Weights of a small text-conditioned image diffusion model.
Model: 22.5M parameters, arch uvit, text encoder width 320, text encoder layers 7, text encoder norm layernorm, text encoder activation gelu, text encoder moe top_k, text encoder num experts 4, norm layernorm, activation gelu, num experts 32, patch size [2, 2], width 192.
Training: 5300 steps, batches of 128.
Data: trained on photos with spoken descriptions (Open Images, Localized Narratives), 101725 training examples.
Rows from block 5 of the denoiser of a small text-conditioned image diffusion model, named by matrix and row number. Rows with one number within an expert belong to one neuron, the router's apart. Each number is 128 + 24 x the weight over its row's rms, rounded and kept within 0 to 255. All counts start at 0. Numbers have three digits each.
After each expert's rows are labels from the 100 images, of 14976 (inputs lightly noised), where the router gives the expert most weight on average: "strongest on" is what is common among them. Only what is clearly more common there than usual is listed. The data: photos with spoken descriptions (Open Images, Localized Narratives). In brackets: how many of the 100, against the usual share in percent.
# router: router (model.blocks.5.mlp.router.weight, 32x192), inputs 0-191
# up: expert up (model.blocks.5.mlp.up, 32x96x192), inputs 0-191
# down: expert down (model.blocks.5.mlp.down, 32x192x96, transposed), outputs 0-191

# expert 24
router.24:104127096116179080139080084145120132167139111129171128165128146057125139070122126167132140116172112098119125087119127110106116146118126127087106141086139146120113095121147124120147104110117123126157110129084121109113155157132105089121126103150121129100122092083111148099110149148121159142109138144114114154144128110183096123119165157112133118130168127119132098070102116096099117155093116122110155116121128108117135111127125103134130085147113134102107160116086132134093103153115147131126118117104135134091151092106120140125120172177158112126120124170122174081094124090151141110
up.10:105156127140111076143111134133142101120150120148114126117170175107127115147156131159124069111113111156085136100127180130122139149129140143111152069123181115120140133151157105126139113170112123103089136112142160158119086109160138112145128147168131085116134174109093151157126097077174120132128103129175120129114108117101140156127136158123128115129117118161139134164064112116145142141101150080176101106077135138104140112156125075150145119150132073119093143152121139125125162146125136106103085115117150071152131150091137112129139124150124133133123099108131139137126143109140144134
down.10:121108106139100097092131113190146132104142125193152109152112107100149125130186100138125061147108122131168151123109162136105153116109154126105133152118119159116119116114142115098158112099078114159174182129138121102132095135113113131137110126129098165079153133139154106144111088102128151117065143150113120115103138094146122104132142116168106094161139123105168141081142124121117128146127103147130119113165164149165122104133178130113088128113121120169123128119111132134107129115114166139103129123140124146159137135179127178146138150128121141151110183155155146154151111127139137156
up.11:105159138151138151114085104112136115126124138116097117125124121159156065163143132145132156103106107133143137183153122150086129124115138121133118180125111174106125138157139115141123089141124119143093110145122106118132141061119127152100141135120134136105196143134097141147117100185153153088136139103136091105089144118185086130148130135154112137137123108096145134130083162109125120083125142096088129098076140126101129138141120129108153131081111133075098124147142120125155141085178098122160091123114123122103113130118129121127110122128159136105173132097122136120189148150111121102
down.11:125120161137182107091115093151114115146130134147145133106124123082118098130148117114116158109097112130096155134090124118165153147125118119151116131106111139063112127161134114130126128177164105107104182141110139129114103127085140115126142111132078122142163107143093125148128107139121132098127133121126092156087107150176140155156125087147150112154099088088109122151163113148130150082139162147172153160105137120092082111096103113141135108098079139116071114129109108139161114129143097116107131137127105150082106096142128148107133108164109153163131118068128118159127111150100118124
up.12:118134113151138151153106138164132134113089076096145135122197133125130162142146124105137132127138120121102116125115112148133135111116108131104163176116168128140101136150161117122104124123139123097139129132128114118082098149129159126110156116123121128097157128118120117107102173088146169128133160178127129149120109120103151186140104118147117123148125117164133125132126152135137133078112165116071116157097099142139138111111163092133172112145152119104139121112124059084121184151148148067136112157120117127117124154095120095108147150129122133075071112155127071129125124127114076112
down.12:144130059120126124129132132138096132124103117112104136108119106078160112111127131114102145136112124175130139087132106058124108154129129130108135154128108140097109102129161156139133131125136094131124123091135094115081122139103112153126146166110107121122127150155131110123146143171099150096132133148149122124126135195165154160116139089122117099094088126097112102156110134152093120102127161146116157179112165079135125128133120108109151117134067157159086143125083159135170149082137149105092137124098137116088153078128124172108163104135119082133127159113144106129120152131139142146
up.13:131130147102083108148174159123120132060111161112093133153132144122115099137108154118084131121135097102187164150145139118135141109123137142149123096145134095144136108108125112141132089114119138163131094121174145151126110116122122131145126210111157113131125162141159115098161144121117112150181143134133154118117146117089117149112107142162117109106104121138124153070157092106139127135130105111141108105130116152089186176100135164139129120132140091132149075127149100100108075122120113151124111092157156051116135135128128136153163114099088122137125137128121127131145164115111133131
down.13:154150109136142141176116166115132128141165131135129150114073153098112146115143108098136157125104122141136146155124156106139121166158091129137179159105134142126115117110158129109108126114098131109155119107136105128128146095157113113100115136141099159152122114181139111117140150110108127140150152098111081136114142139106126129157176073123150072075122116096097115155180135143101133114126120127133131120066157134110103146122117116155129111128105161136132105138117118103176136151122104138112113085119100092096189139120056109154127094104112104121151096172121108137127105180116102106
up.14:135125173077126122082119122174133133107086126112107136159101113109181151186108151174169104163132140135107114127149101141156117130136109107113123136141133133126154142108076149147157096072113125116139147131129116173181128173121142126171135169097135138100118131083091160140173139124137127105136108117142136080102135112118089140119108156100118134141089176130135137110101109120132129134123122139125119151070152149134111108144123118133154151159126153132104138163127140143136129155137129099136138119107124129200072089119139128141111104150132097139100095115137171146118121109144116177
down.14:117153101114115118149145132120128125108100140171138152111157102076118167164141112083137102122112182118140108145193137085131112117106160175088133150115137094133155154134130110136140169096094157136156145150122163123133121131121083182191106125119138141107092124106154115133101125108097124151102106157125122121135148103102130143121147134156139140151148121139205133119174161125152138126137093109120119129142170118150115127149195119144112111137152158131168152130144090106102138140121120159109178138126124162165144150112145093146129105117149124139146150151131148134173143155149106124
strongest on: text has "water" (26 vs 8.2)

# expert 12
router.12:129122176145119123122175117137149118088110106105131109074141146145166141123142173100143134136092121146095135168089145125168138135111112102131132104079174157141132158139170126122146059155170084128103165139170106115128106155125162113099149130156165142144149150153124129162130123098143126072153146148110149113123083132109151097152083083139098137126115109135137148170133118165140111117125125086122099154123117118144145170105145111102123085129134120112104091153099149088089145110124137119166079127175101133119131146141131117151127117128145132149122139113124095158125136108137120139
up.5:122111113110130145143101110119152145164158111148125131147144144145084111166129125120128177149164077128112142145134150146130153127159152147174133143180129130136188116147118133137111123122170120123126126141114144095132132104118115143112143095157103119121178082142145110129112104155124152134146120100123117168111083113108119128107113131096117078158118119160146137111116109105150191138067162160167084098098154159097114099133129130138125095150117035132105120091116119168117127129133106109130139133144160108109089119146131175140103145147123137161124109099125154086129107161132121115
down.5:117088132145146133112116089138126130154102152147127129148140106074144141126114088088146112087164168090158107135145114148119099149114121139101074104133144082145111111131104128187127158113200116143091129109100141102136128141135135103127107146144143135126110137126114167122160122137172133143093131131121162117119114109101126147147182109117153120089177167113139139144121119141156099138152101132131157178085130067134094130181119129142138163108095155133133123133124124112133152145123131156157120164093079123092115168137139111073122129156143130117096132142158159150150139126142122093
up.6:125116134135121160138154153205119105142136138162112162118109152123123161146123131100105137115125161096139087118145065089123180144113130168119105125075116082126087121108111153150102149098125122090108101135115131114095168141132131130154139124114144113108096120118159120100157133156128147141158143163119115117123130150112094114159153143123119117107102112109161132115114085125142124138122183131129139115103140130109139128114099142132080108108099118128185128147141120115132093097147090130130113179130176188129115154170108095145069105087159107147104132133145135163128141117125089101
down.6:153135084096087158105144129131146107119147152140149119115127119132132103177094122122125155066118136144146119100101140158081144132121118134075133126131134146124145154137110122139149131141099126190125104105156119125161087130141138089141092139105110152131138124157110129153106112149130099105127131113148129135138139106136120137127146097143107158151135149124126175112097095063181108114159156130130125097170110097192109110171091148103127168092184123179142145139132080141082117129100102125130148101123111110140090140096139116157135121101128162127090163117162147115136129159131137158
up.7:134130139133142167172101139135169099132159110119122099119149149080127109115164112137144107089162172130123126082134055109105134099081122110151139116126148141162062109153093133147125128124120170126141148101153141127136146142176104149113104119126156136109116107121126127130122148106149168115118113136120112149159152123110129121157131165164152143103132157138152102111125107130119121142134116132130149129153116116153151128119141097149156129098136135113167106088151107102125086115131138144112130162129091102183132165140180076101106115069145093091101128168094129148191114148109110127
down.7:169130142142100187129153145137166151086120102166139115118121126131103133140112180123072180098143107127149132117127166116112109162154144122154165144148152140129123121177122142095107127135168118115132136151124164141120125160154151166135140133127147121137153115175110133150092109124091168121148120108160099123130112108142129096151096117095112163073119115157125151117084140157089123121145098131110125138114077141151114156134126160113165112130134136147125105129149117122144100112090111121136109146150146102187154109146076122108130105146117127147163056080124162116153165138150132129
up.8:123126170128133125117122121103133147138131111133129102147163152145075087140111136188152169165136099119094129136120147142141168098159140101158159165152134158131167116141131123130104101102102167159115141095141098127149126103119118135115148129131075105076160152149156125137131100134101159130145088079133130134165116093137095106137133158122113085198108128145130136123158122085130179149101137170135114126107127164089107144110158121162143151163104097091066115123128141179151117142130133115149122119144176109128100115109125146155112130123143144138131088109117114118111117148118107096
down.8:156070124132143096144086132117107127149132147167124124141106096144126136134152062093152114097193120114144112091144122116136082168085138119111104143132114104109075136102119168150132159111111121135144107133139074177088167104114121166162105150142136131133116151104127134104152146162141135147078110137093104144155136095099138148106132090126150120124141145099119121107134151119122156123158093163124134161146147097107142150180094097140118173103076145147161126103140132133111100122105104144139132165103112124162090108113128108122143156111102112139140160154157124149135126102110126122
up.9:117139160109123129115138137108141114116138111153135105159164143171096091124117136158124167178122117126084158119120148139144146130142146114145156100149128159166168105183136151106114114131135096120096133124116138137134127118112092108076157100160133094107146106150150122140129098118111151136149081096158156129125125108128120088133113144104091097134112106113133177112128091110118193151082157183151083102165123159113079121123117127140177090154111079128102118130107120123133116136131131122117133114167163135117107116156139168163067143095147133135142133121108119086098123153149125108
down.9:137126130111162077101088106135102127163123161120146111144140124077153131141149116101136084116161147125141128126138142145128127136085140116090106146130077108144104160114116118134152152138115129147155158148118089134110149067159143134150122152157143131147124156080139125087180143118133117155088101132122135147137150090097117165139140087144161141140182164117122098107119122112118163118182102132141124146100133095117099110179100123124122145100115157121166111083116086126120119161134153156112134159101102117118080151111160095108093111109132108113128135118194122122136103145165104130
strongest on: text has "people" (44 vs 21.4)

# expert 15
router.15:083138106116169111104092098142105111161146112158167114154095129063129129083104135148127131111163113104136134095114123104105105121127116142116110116111112114122098088127136114127154087117114115113139101120086091105094151144147085101133117089165133152122105105091114115092122132134132131164079130129109127147142106117172100150108115138134143095120149128136119084091091110096084094146079119141114143138135129098102120103136101095142122092117098149080096170098107136152097105134111142151122109116094121104108147082106111097089129120148143120108116161170133133103098084105134157110
up.13:137073144142148182127141123156133105101146128168110148113137146099118153141091125145128194136116128113113144125100129128108108123149126156154078106097134141151139113173139126109101148160144082118142119162129115125149083161115117137117164116113118114127140105148114153118148121146093129102118141136140146102135102153136122127176141111128123155150076130153124137111081127124138136123154135115096130121153151111123104111127115127185189112110123125137102137108174130098158120139111147138148095189125079106105113135147145075122134153119106113122078127163093118131162139173054105177
down.13:114179131106110140120134165114146102117141149116134107101124151122096128135150141127135143119163113113115121117096108175103195115088148105127099124109118083072081099145131061108121143113117102074108092098159124115083112134097143123154141122137135119166130105149083118103127111109142137139159127079131091108118182140117090136128120147137157146103089137152104143131138118135126150141133144158145119152130153126138149127138130137180144136113112063096131109140159135096105146084101125079121072125132141142110121105143102110118131126142144150161135139116124168158139184158125124097
up.14:097134164106115122124144119171107104080092168112116121085147139147135124171094141151162126165093144116110103134144127128136154111128163150140116117098092121123140077113135127131120125155132107130157118110112117126152099105108154163163140142111135130117168136088117156151136159123109116110141109095126126108105095149133078108140146158125105167132104167110143154116109128124117173157142142092099133111083146126108091108120153137141132133151153131096133082160156134080130156151158126122155092154149120175109112167155174134175055100137154141130123103114109135128168168137139096152
down.14:126147148057149098094126123159151125132116157129115140133133144134117090120139155087106122162168112176141172107122148125139101124121143116138128136159075159146093167129132085097090127172154148171085170158164199137104092150104166137156138143130127127148101140127100135167154088080120143167114129120109135125133125165146143102119125120123118134119102134150103142150146107150101131139117089178213136195117110109139114117129100123130147123117110138126139137149153156122089157144129138142132144128148155124111126132127156167116151128147132099118148108098124118130149133128104108125
up.15:175145152131087120165134097163122110100087137161151141153092114075103155130154156135161146137139065123167155119121112111110116119145120148148081149142113109095093126099087091120124122134169121102112100154173156113144128107119129138105137159172162126140123121124128151112127134142159122109161172147164133139087101133110092143152105126117089143080088146101106152126153137132106137079128136108161119127088102167114130119113106145102145095148157115136133166148114104136101092088134130127127122147128158132114118101140086116114138096155108110131106149160105141125146197130110097124
down.15:106138104124107100097146115076123146117099164140085106159147096161101118146163123100090096177123148163134092122126119123127119142115131102129113126142112145116125142108158146140095146152163130154160147128141063116120137111119143126135137100122113155121137123072150133117153142121162116168113100106125147130127154108117141105076124106132149135127147133129136162144110116133134121135157121150153147161122176118144096096131126099128161146144082072120184144116114120112065171151162107180100157094140166140140105140177149184141119133074138145139114142100140140119126129145110093155
up.16:137132173133112115146155134096132140110097085116124140112214123098135133108109149113135160150128125139152143152136117152128139170097129122176146138121149171143079117195104117147102150165168142109105147136141166095129090154146131092116155114134140121113154120123092133124115124152164169096139143132110123116130134140132139112146170163142120112172126098130145130119056095116114184137113119130129124151091102159099136142121117130097175110111110098130097096118124115106123116130119124147142092157142150162115100149116093090108127135126126144145121060133101156140169126171131130106
down.16:115120123147143145122118125159136128094140106130125111124151142143121101139127101158120148125179155115131117112111118115081153095132115101109079176148111159111131145129135093114149139160125129158096122158127135088076140142120132139143152098157149100096184147074128144149104120116083134127127111073129182144159087111162159081144119164122137116110127163131075121156127138190104134104091105113104128171094148157136132116162076127109128135142139165109111117089134142110118145125123165104122130119134122154118110157146127118112164119134131160099152101137089119107140145089088082142
up.17:127137147160096134187112104123133137128153147099124144074135141148147121107117152054120125106108158139176124141134088148143102169133092110121167124111163121123116167133147121181126158141121152149094115104151142141088120135093175164105155101144124104147092131140145128129066109119156143097120133153097137137158135143127130103120130146157104074167125072112108109163162144165109109118111120110126129080176083126117150133150132142110178091141131114126118108099159127108150132117139139132101126100137134108092147145120122100117187130116158120118127136124109105153129119135143093094
down.17:154129071137176118160133093163085120136122141105122187147142113119133112126089141130146155175101125140166089104178064113135149148146144156139125154090142106140107119134105134105102143129124152129143097108112175138148151133105115141123131137137097086137113180110129148114116128143127136135116136119121148160117108164102122152154145153126114122131064122090154111149162146122156099131144145079115136139145069088139072118151142119107133091125163187107074138128100158134156097123155098117100151138132096105090123121136137086133135130117145119125111123152123128118150119116145111161
strongest on: text has "water" (25 vs 8.2)

# expert 14
router.14:155110142074100146162130165156138118084148151136136125150116162147130127119175149123106162130143124129092145107145115145163161148152144155113113158107132133096128118119140127139162161168143103118137128120110137160087114111126136133113156139144148111123126114135095120133129149095111130129149177139148138125070156140124122119154129119092104163158083087101145167171167089150154165147162155159127120091119122139146109089054162131112146089154169102142107115128146132123136137131149111142128122161131142168150148103151118144159085118157147130163115095087117169124097142145169121086
up.5:118126106118104130111133146138123040132128137158155074137117139143099116130128140115131096118210097129106176141126160135101131098107175111170146105171106142120119128127132122104110132145110115147113188128126144134112112143133135198164110130093160136101155140104105154133116122130158135155154101075138149148137144099095127093128132138117089173123105114138122114107140124112106125126133146162166114109160123136124096116136109136140127131120140117100166091118147110165153098157117117125092158123148166099133066154138157158143103124125115094139172135157138139122183124136113135143
down.5:119108133146135122082121095145103127108111155121114115114129086073138130126149109152142098118135109104158118141147104082107168134087083152124121118113116142121133164086123140091102122101160128125156094139182096148125098094150138169091104144125175149141129158097124118119095137109086077129110102122120124142119147115131135141131121129157143128125155179131132122133072116147183131066124088133156148119133125159124151137128133105121142145080131101126134110101131150147078094096138110173141108113176066105144135147133117110114139107094121113113161171128144103152126164151106112141
up.6:117115148124142134108161099119134083162121133097106151107134132127097122093061119158171117141097161111128097124161152082125101075116128142090099121111148106129169108139129131111116132090145120148149117111113108144164127102134126152167104143116115138087103182107134118135168133107079113120102112124151137167141139136147103168152092186156139101128136153129124122130101131142078110133144109080163136140150116123158110110167154114150111122093115117144104168089151118142094111124112132117130130126173109099155134183138131110117086147110140104121114134149152117125120097129103143200
down.6:154109129146119141112096093109149121101088126130107144109138106128143080130080128115143137133123137162159151168128106161108153143139135106145157160140116157210126154146131169086092108132100143169094137116143111115162136139137097145115140106133170118158169100127149108139171137143133102109104124125102131085152139136166132098156119155134138129127165088142182093118094148110150126118157159140097144139156083111142123138151125137085131160105136133117109092086129147164141103110153088132156125139126097098106115103152139145145160157078081142105147125132119120127161140111146174146
up.7:117113126121100092153149135131149133127121096078120117075180134065136120123128143098132078115129109129171107122077144120132116179102117132106153111091162091115121122135170147154112151120149125115130117101157163168148096140188131089138114156128149107127154146151130141119139154121140091135173138127107110145124108149088106133136086114126108108107096129165108142135145115130138122121115146101135156151166165139134165135124126115128122128132104143126168105136127185088122138135160097123118091148205141109150119134119166136101121080119117098151142153143176095137127175133117118149
down.7:129105133134065134140156135131134126084096121079143099066140145104162134144122164058141110140126129118165079135112112115125127137124165105130182139108119120166084098150160112137129154120131126162138160128139123147138093138114121136151143145115137136122141104170118112102114085103102108120151164153140106103101107154083123131137121114150104123124117062117107136147158142147151151107166102126108137111124130116118152137132151126109144108157139122137173096149148140086177132162117111094106094136173122126132127143166164111079129084083118099125137112119129114114142181118116093149
up.8:139132135125116144164155144151109087134109144109136113089154164148081137145114116143162112104107113131117123113134158126110084092138154158151110128136186123133129096137172119143124135154160114121106095084121168092128128145115110113154124142130151120125116144148102113162137121128187128099144117137146109144119090143108098122138102139123114135097102117138171101074122123116097131056154164070157071137153122137142116135121099095149122127110109107113142087128113141140131122097106120087095136151177170112105134129139146164157082117134073131170104139139129142124178099116125149157
down.8:144131104134113107114081116133116138141103118142112110142162119093132146164154168106096142097172085092123143137115169109094155166091129151127097137135128135083131120104100136138167170142128135149100109104170121132130129085133121137099087168147136098132145106163119155115116122149168111095111173075133105139120111103096131145101117150128161104104149143131085126111080163134166101132099155109141119146094127125114185148129159124127156117126126139146083129147106164112138109112166158123131105147106103089118148128079123094096156165142127114121128113133110142137144192112113089113
up.9:133104134128148124130099126102134153139170141143096102146137164149133067134097136138140147137128128137100133151105126169101142114123138104134182112167102155110108146134118137120098146123079139134085131093161069155147158106158103153114139109102125090164112134125151109103131155146186166101115086050093152164140137078104125097125116170132142163104147128119124112124142126103116148159130168172118106112176103123118095133134097159138126143070127126093137108098175082140138108140141103128144134122108134096129111107136143135147116130135131148133147126124123092083148116137110144107
down.9:101115115142119129103122104157115104129077151126132144154164121097140174106114132129186103131129118107147121124161103124133158140094122171135097110125097121113117142127105121141142126113198138166120122157119132128089115150103136121147118126150169146132118127084124134120136116121093127151108124165077157102132172138130125141120136124148119117119121161118103129088107116132113101148148073100173133167124140132129112121146151118141121121109095185104177108096113146108103138087134176175079152155125115164124107176089137078092106113121142111096101169170112143142141158116127083117
strongest on: text has "black" (26 vs 9.8)

# expert 27
router.27:121143099117169122110093093154091109163150103142165136176086160070137129075128148169142146130171113134129139064134117139125107130154118132115114150084134132115118094142132129130153103128122122116146113118111110105124142133130095099123133095164123156099125079098107137088130151152145142165085143142131136158139113104159091145112137112119141100120170146137113097078095103111095097136088120144111155125143127117103114088125102108130116074136100134073100163101100129126109114153124144143126105146088135124087154100112121110104134172150139115112121146181119153096103115120136161122
up.13:136146163115103170125171143133158114045087127102104107104140113131170103148116154118132156143121126134128140139096103129089111129117146107124158127129110133109143128134156159141109122137142078151125165159162144157117065137119101132136166154124140109131159107159119127165160125106109110102143157112159134095104098136124115098131128144147085107122113073097119176143171128145142115132178123108116140123130113150154143130113194147110132103113159085129157111156125097079128113122127129107160126139158110134153146136151168136149111094080123091122155097122124109137145178125114089121
down.13:162103147120083124126146129112133142097121093115121091066127142156140090146156136084116136105106115103123163127121120064151133164091159091113171158117109162135095137098137136125121129138113128160140159113178133144139078105148114130114121140098157121164126135132149127090108125125129116100125161143164093079148128108093150102109124113151085113120122080121114127143136145159170159111133126110129116138096146117094130166111160144101098121131135101129170112166120143097156113137125098104147136131125103125170126115123126128124182100087104084110163112100118156154145183094104111143
up.14:154100139083125138110128107179112114147123149120098126169127115107139085156109138152143114139129111156102138155124116116143124137135076115132111091192119138139145165126100150070118123147161112137116145172146157132146108096138152122114156132107152136173190130117093124129142118119092117093117155122137136094122098187107104112183142090135154132105135096125115110111113093110126145115096136100127125097094157155112119129130151122130170111125093128156134142146123095143095105114117084109153127148147077132148074144147084115124123116105126097133137088104160159179169143156123117141
down.14:154168116163110133146127142113134130115129121134124127168089148121086107102132115148083123151145103087116114112084166159112157130164087122164110114150144115142127137168081068117159121151144143166063148121114161119147159181111115138125131163123152146190137134138125138117139140131116109126118132116087160148119093148095120109150093175126131082102109123159113118113079133104117107094122090098115108135145131137146159119123073096094128109105143139140084113111119162114157138071130117120156120103163136112117123111142113134110172131130076126123134127141106141171137137117138104105
up.15:158093189110128170119147116110155139129103137119107120122120134109117132149098131128157132131109146078082135146145120145106135171131121100113131109117128151125134143146125145136131141166136100067108121130139126134156119147146139162148170107138133103103130141091150099135152139132160146103136094143145120114184090121099096100170106167146133143130121162153150123127137122146138136142108152131091087142119124136121080111156179156110151113121123083084141104133132090171137106097131124090147119191121097101165103156134144069176118129107112152110105110127098097155176129140082102141
down.15:100091150157170139130152105129131102093123134138087099182145136131132124141104169095134129153152101134103156129126143172096104114120110113142129133148126166125157104171120134141127126145119098154117114101151120144150055145134082116112151118125151081105171086160095122143115144130144144088134121100142161158120143085137135127119109181151096114143118106136118150139127116149136155139159144096092125141099108129101125152148081143101116101140122117149062130118128125141126171097177108100111136132098098102124144128139092129118157132176110135109120135091070117133152107136126179164
up.16:137078144110119141133207120122143131082115117130105126109162148130154094102118122118146081102132152124115135186139107131135115094140153098169196108119097120132126105133151133151106159159100161130086151098111119118123120110171185153148137164120137098116150147155132148085104101124129133132160139136100123142122095133098148125147154144144091137143124101129148160091167166134134175140122163168096150121100154160119119121123155153116117125116107120133120102121170097100159099154111104095102108137141139115148116134124104119186137122131110147128135082139113120120169159148110082134
down.16:135101139133166100174134109117113144104129094132124118147140122112118124177154166094108093102139112072121155132085172131123134161131122135142137107119173135136140086126146107117123158160143150078107154084152132109134079143139102117054099146143111110159124117164125132115117184126141113117127117131151094114136155111073136141104167136092100160120113115138122127110083095124148154148148102105157165149095113111117141115167114146152168118110141153133141129156115111142140113107124083122127098122153107134123113147149106140134102145140109094141082122062107146114124101117088145089
up.17:143158087145127152138162088124127097143127151135150132119127117130130157130119157110168148156181128126136100127118069117152134101107153108137097159106129073120152156095139117108139120097130146152146136143179111123143141124100131119159151156083106137138118167094117162080137160156162150143121147115140112118170123158114134143095117119078119156101134157158105099103173154116113124108137138114082140145120137160093155137116133135127117203142149136122123138173144116115177077134165161099078128115135159146131109130131135142126098106126154099103113151132106118124127139094077096153
down.17:130156123087134130149143123153111087111115126084093121088099131138087145151144141087075136186152140141132113146158095155156110157108094142149108096127132116167103112099103129142127105137159142097119155117154089111154117145121125134098127179117139135159153138079114129144167155109135080135127128117149162130129138152149092121127140114140147126104119132165090116141071062155123134123137099146138147092137137108126141130127094125096147105115135135104132118105183123127130110089099177143132118130131135099113089189158149172167144168095127106142121083138136144121128136120111153102
strongest on: text has "water" (26 vs 8.2)

# expert 16
router.16:108147085112181099136095101138101100151137095147168130182099148107143152070148154139144147137175121104116141083120147116120109134133105159082126147082136118111114111132141110136151104130101112128171112125086099110118145151134095097145121108169119172094107111116118148096131150136134145157120136133107125148128129110171115137102143125114153119125144137129140095091090088101109099159098130127120141112154154107112132109113123079146136081129110154087088162123097139136112121137134160149109100116097148136087148099101126118117123173178174138120117149155135165087091127129155156117
up.10:126142146129094124094098147146133107125127123163107094160141091100143104131108197115104146143132067129145139137115120132090142108115119086123153072149098127148136180151121136136146096121173095112125140148174147135098124142134129154112130143133153110110150138148098118170140107121128156137184135144152136156116104126148112119112088126086085146115066161118101160149146105146145130106134110161186124140125096135151104122110135121138137107147127146122107125155122117108104120101172102132115133155143158119138056165147119114143115085116109117111141176096148118115146162123155074128
down.10:140143188114119167116139093140113137160113106117113140158095089143134158133120151140146091157148169097102143121109116147157125123163132128130114115104174133143119158127089162119097100102161115096155112135150108139169156161140162205153092124108098053141135155064135120135142106133122152129176110135110135108136153142124121124086130150128124127134163180103163136171105108183131106128135124140098128133144144134160136137132118154144100125144144141092150134099124103111172148129126141161113177131153118123097143146143139121111133153115157146105139136146128141158140126084164108095
up.11:122101148077117149113155162112130111117116136110111103157128133134125073110155125132120154132083111098132100111119161090120100109137105134094122119115126092128164121100119142099082148117139104120113120148130146174091091163177147122146161125118143162109101148154158107133138118102096123128133116154162129177099142144122166127165082120112123146130093125116111137132105120178130126142116110138144096086143154127131117124127153146123134095125094116142112136144172145131080157114146097156094179162154129131192140135167102151131114120147114104153127126088179161087098135147136124189
down.11:113123106190099138161073124107122140111123134132174168084188070098124130142144128132155159189116123128142118136136104064116129098079107102123165131130126103189142176109111106100118132100088168137171106109134101125141125117127119139126092121131128130127114145161184123118125135127113114110104133156135118126137152132114138095136083124134117127153152133148159096110129167111154157128114108141115142114136117120145152118104147145120124137106133129139135128100165149123154140141121112132116115138140148147148168097104130058115209114100160098132141160141139099124124130133146168135
up.12:150098152118117143090147112126133136104122148111105132089165081134149100115078163145142119125112146119146128150135120114127100106106168111187133139116148155104193132100142170131085123120120088161139143105126133129165135104156148119158138133114154164164130162089154143142124067092127119117182141092121105112146103170105137128135155128118101151094137118127156131117125149136133138135124147124100166081155123127098144117171149123136119153101117103120109097145128117168125049102112112142141113141174103086140082153121178121131137104117139130134157107124124122131148163124085116148
down.12:143107144099108150156132138161178147178123162090124154123132099147138086130136142123076169156149147169117127132081112132079139120129123139120113182148114138128141136127104097085107094157139148109086116123138128089118144148133125158129189159146155096155184112155118137172093126090135161143154133089121101110131153165138133145122137138098109117072152117141140112099116141126175159139078119125142142097081143141145159131138150119095154135137116142137139123106148093174122113115126121110157109132142149146130108107147111120115160162138144106130174073126118114125151131159105129148
up.13:126134147133133152143116118174124094124087136134089091118163131121136097143149135106121115143149160089120120094148117118086137157126123160118114149146114130093068125166085157117161130124171105129152117157138169165085102083130127126107131145141158118176121162090097126119094172116155126143140156105131153114087166168123133112159129165119115097135081093115130140132156093137122139109128161126137130128166095132089137106133130118154132079115163128157140154121105092121077127097179138141099166151096099127116097148151144122162113103137117159126122144114166107134124160155130094138
down.13:134139117077086153143125122153101146157146176175125104179102094141089097140106118143157146115156154126134133126143145135118150145189153137147117110140109119091137115149125101139186110119104172124127078152104099123150128173100106157090138110128161095127146108106095138139098169154123136118154081103090117126125097100115118109127150153131114145074093104127136106087123131130146102095140143133130132125156136113108132141120124125126127140108111078119094131108150148149095115097169087162122147084100135114144151115140126143151110136194077118154128110162124168145144145113130138121
up.14:111111121085113097130178139143085128112137084112134156112158136114099145099116118104126140150096100139114088099137112105144136115128093162069143144102132110124110109122115140076120172134121154082149130101113135167148102135139156116120123118114134127107107154157122112108158124121092132129154122189174135162104143187123183147160106122157123149142092117103146152157111123158085151117136144104145168109134140157136127089118153115135129089149130129124149128124173156118140173136141140135064128125180163158138154112166100139127140115126167100164127116105152162121118139127165144147
down.14:150117115161106125155094130128135104129094112099113144093147088063131109144097092126127156124126103109173091142123082117128118120130119155129189157147095119147122173100147157124098123118092128136147151153153128132158125096126117120109144118124130182147120090163138104079149128111094094126105173162118119123125132180127119125150114116130124088125131134141153113156099151123162146118151098121135157105135132106143138156131132124133142117126149164149112146119134137102162117125087092103144096135129114079114119115081106098079165126064147100104145123145126119113131167129160178181
strongest on: text has "plants" (30 vs 10.1)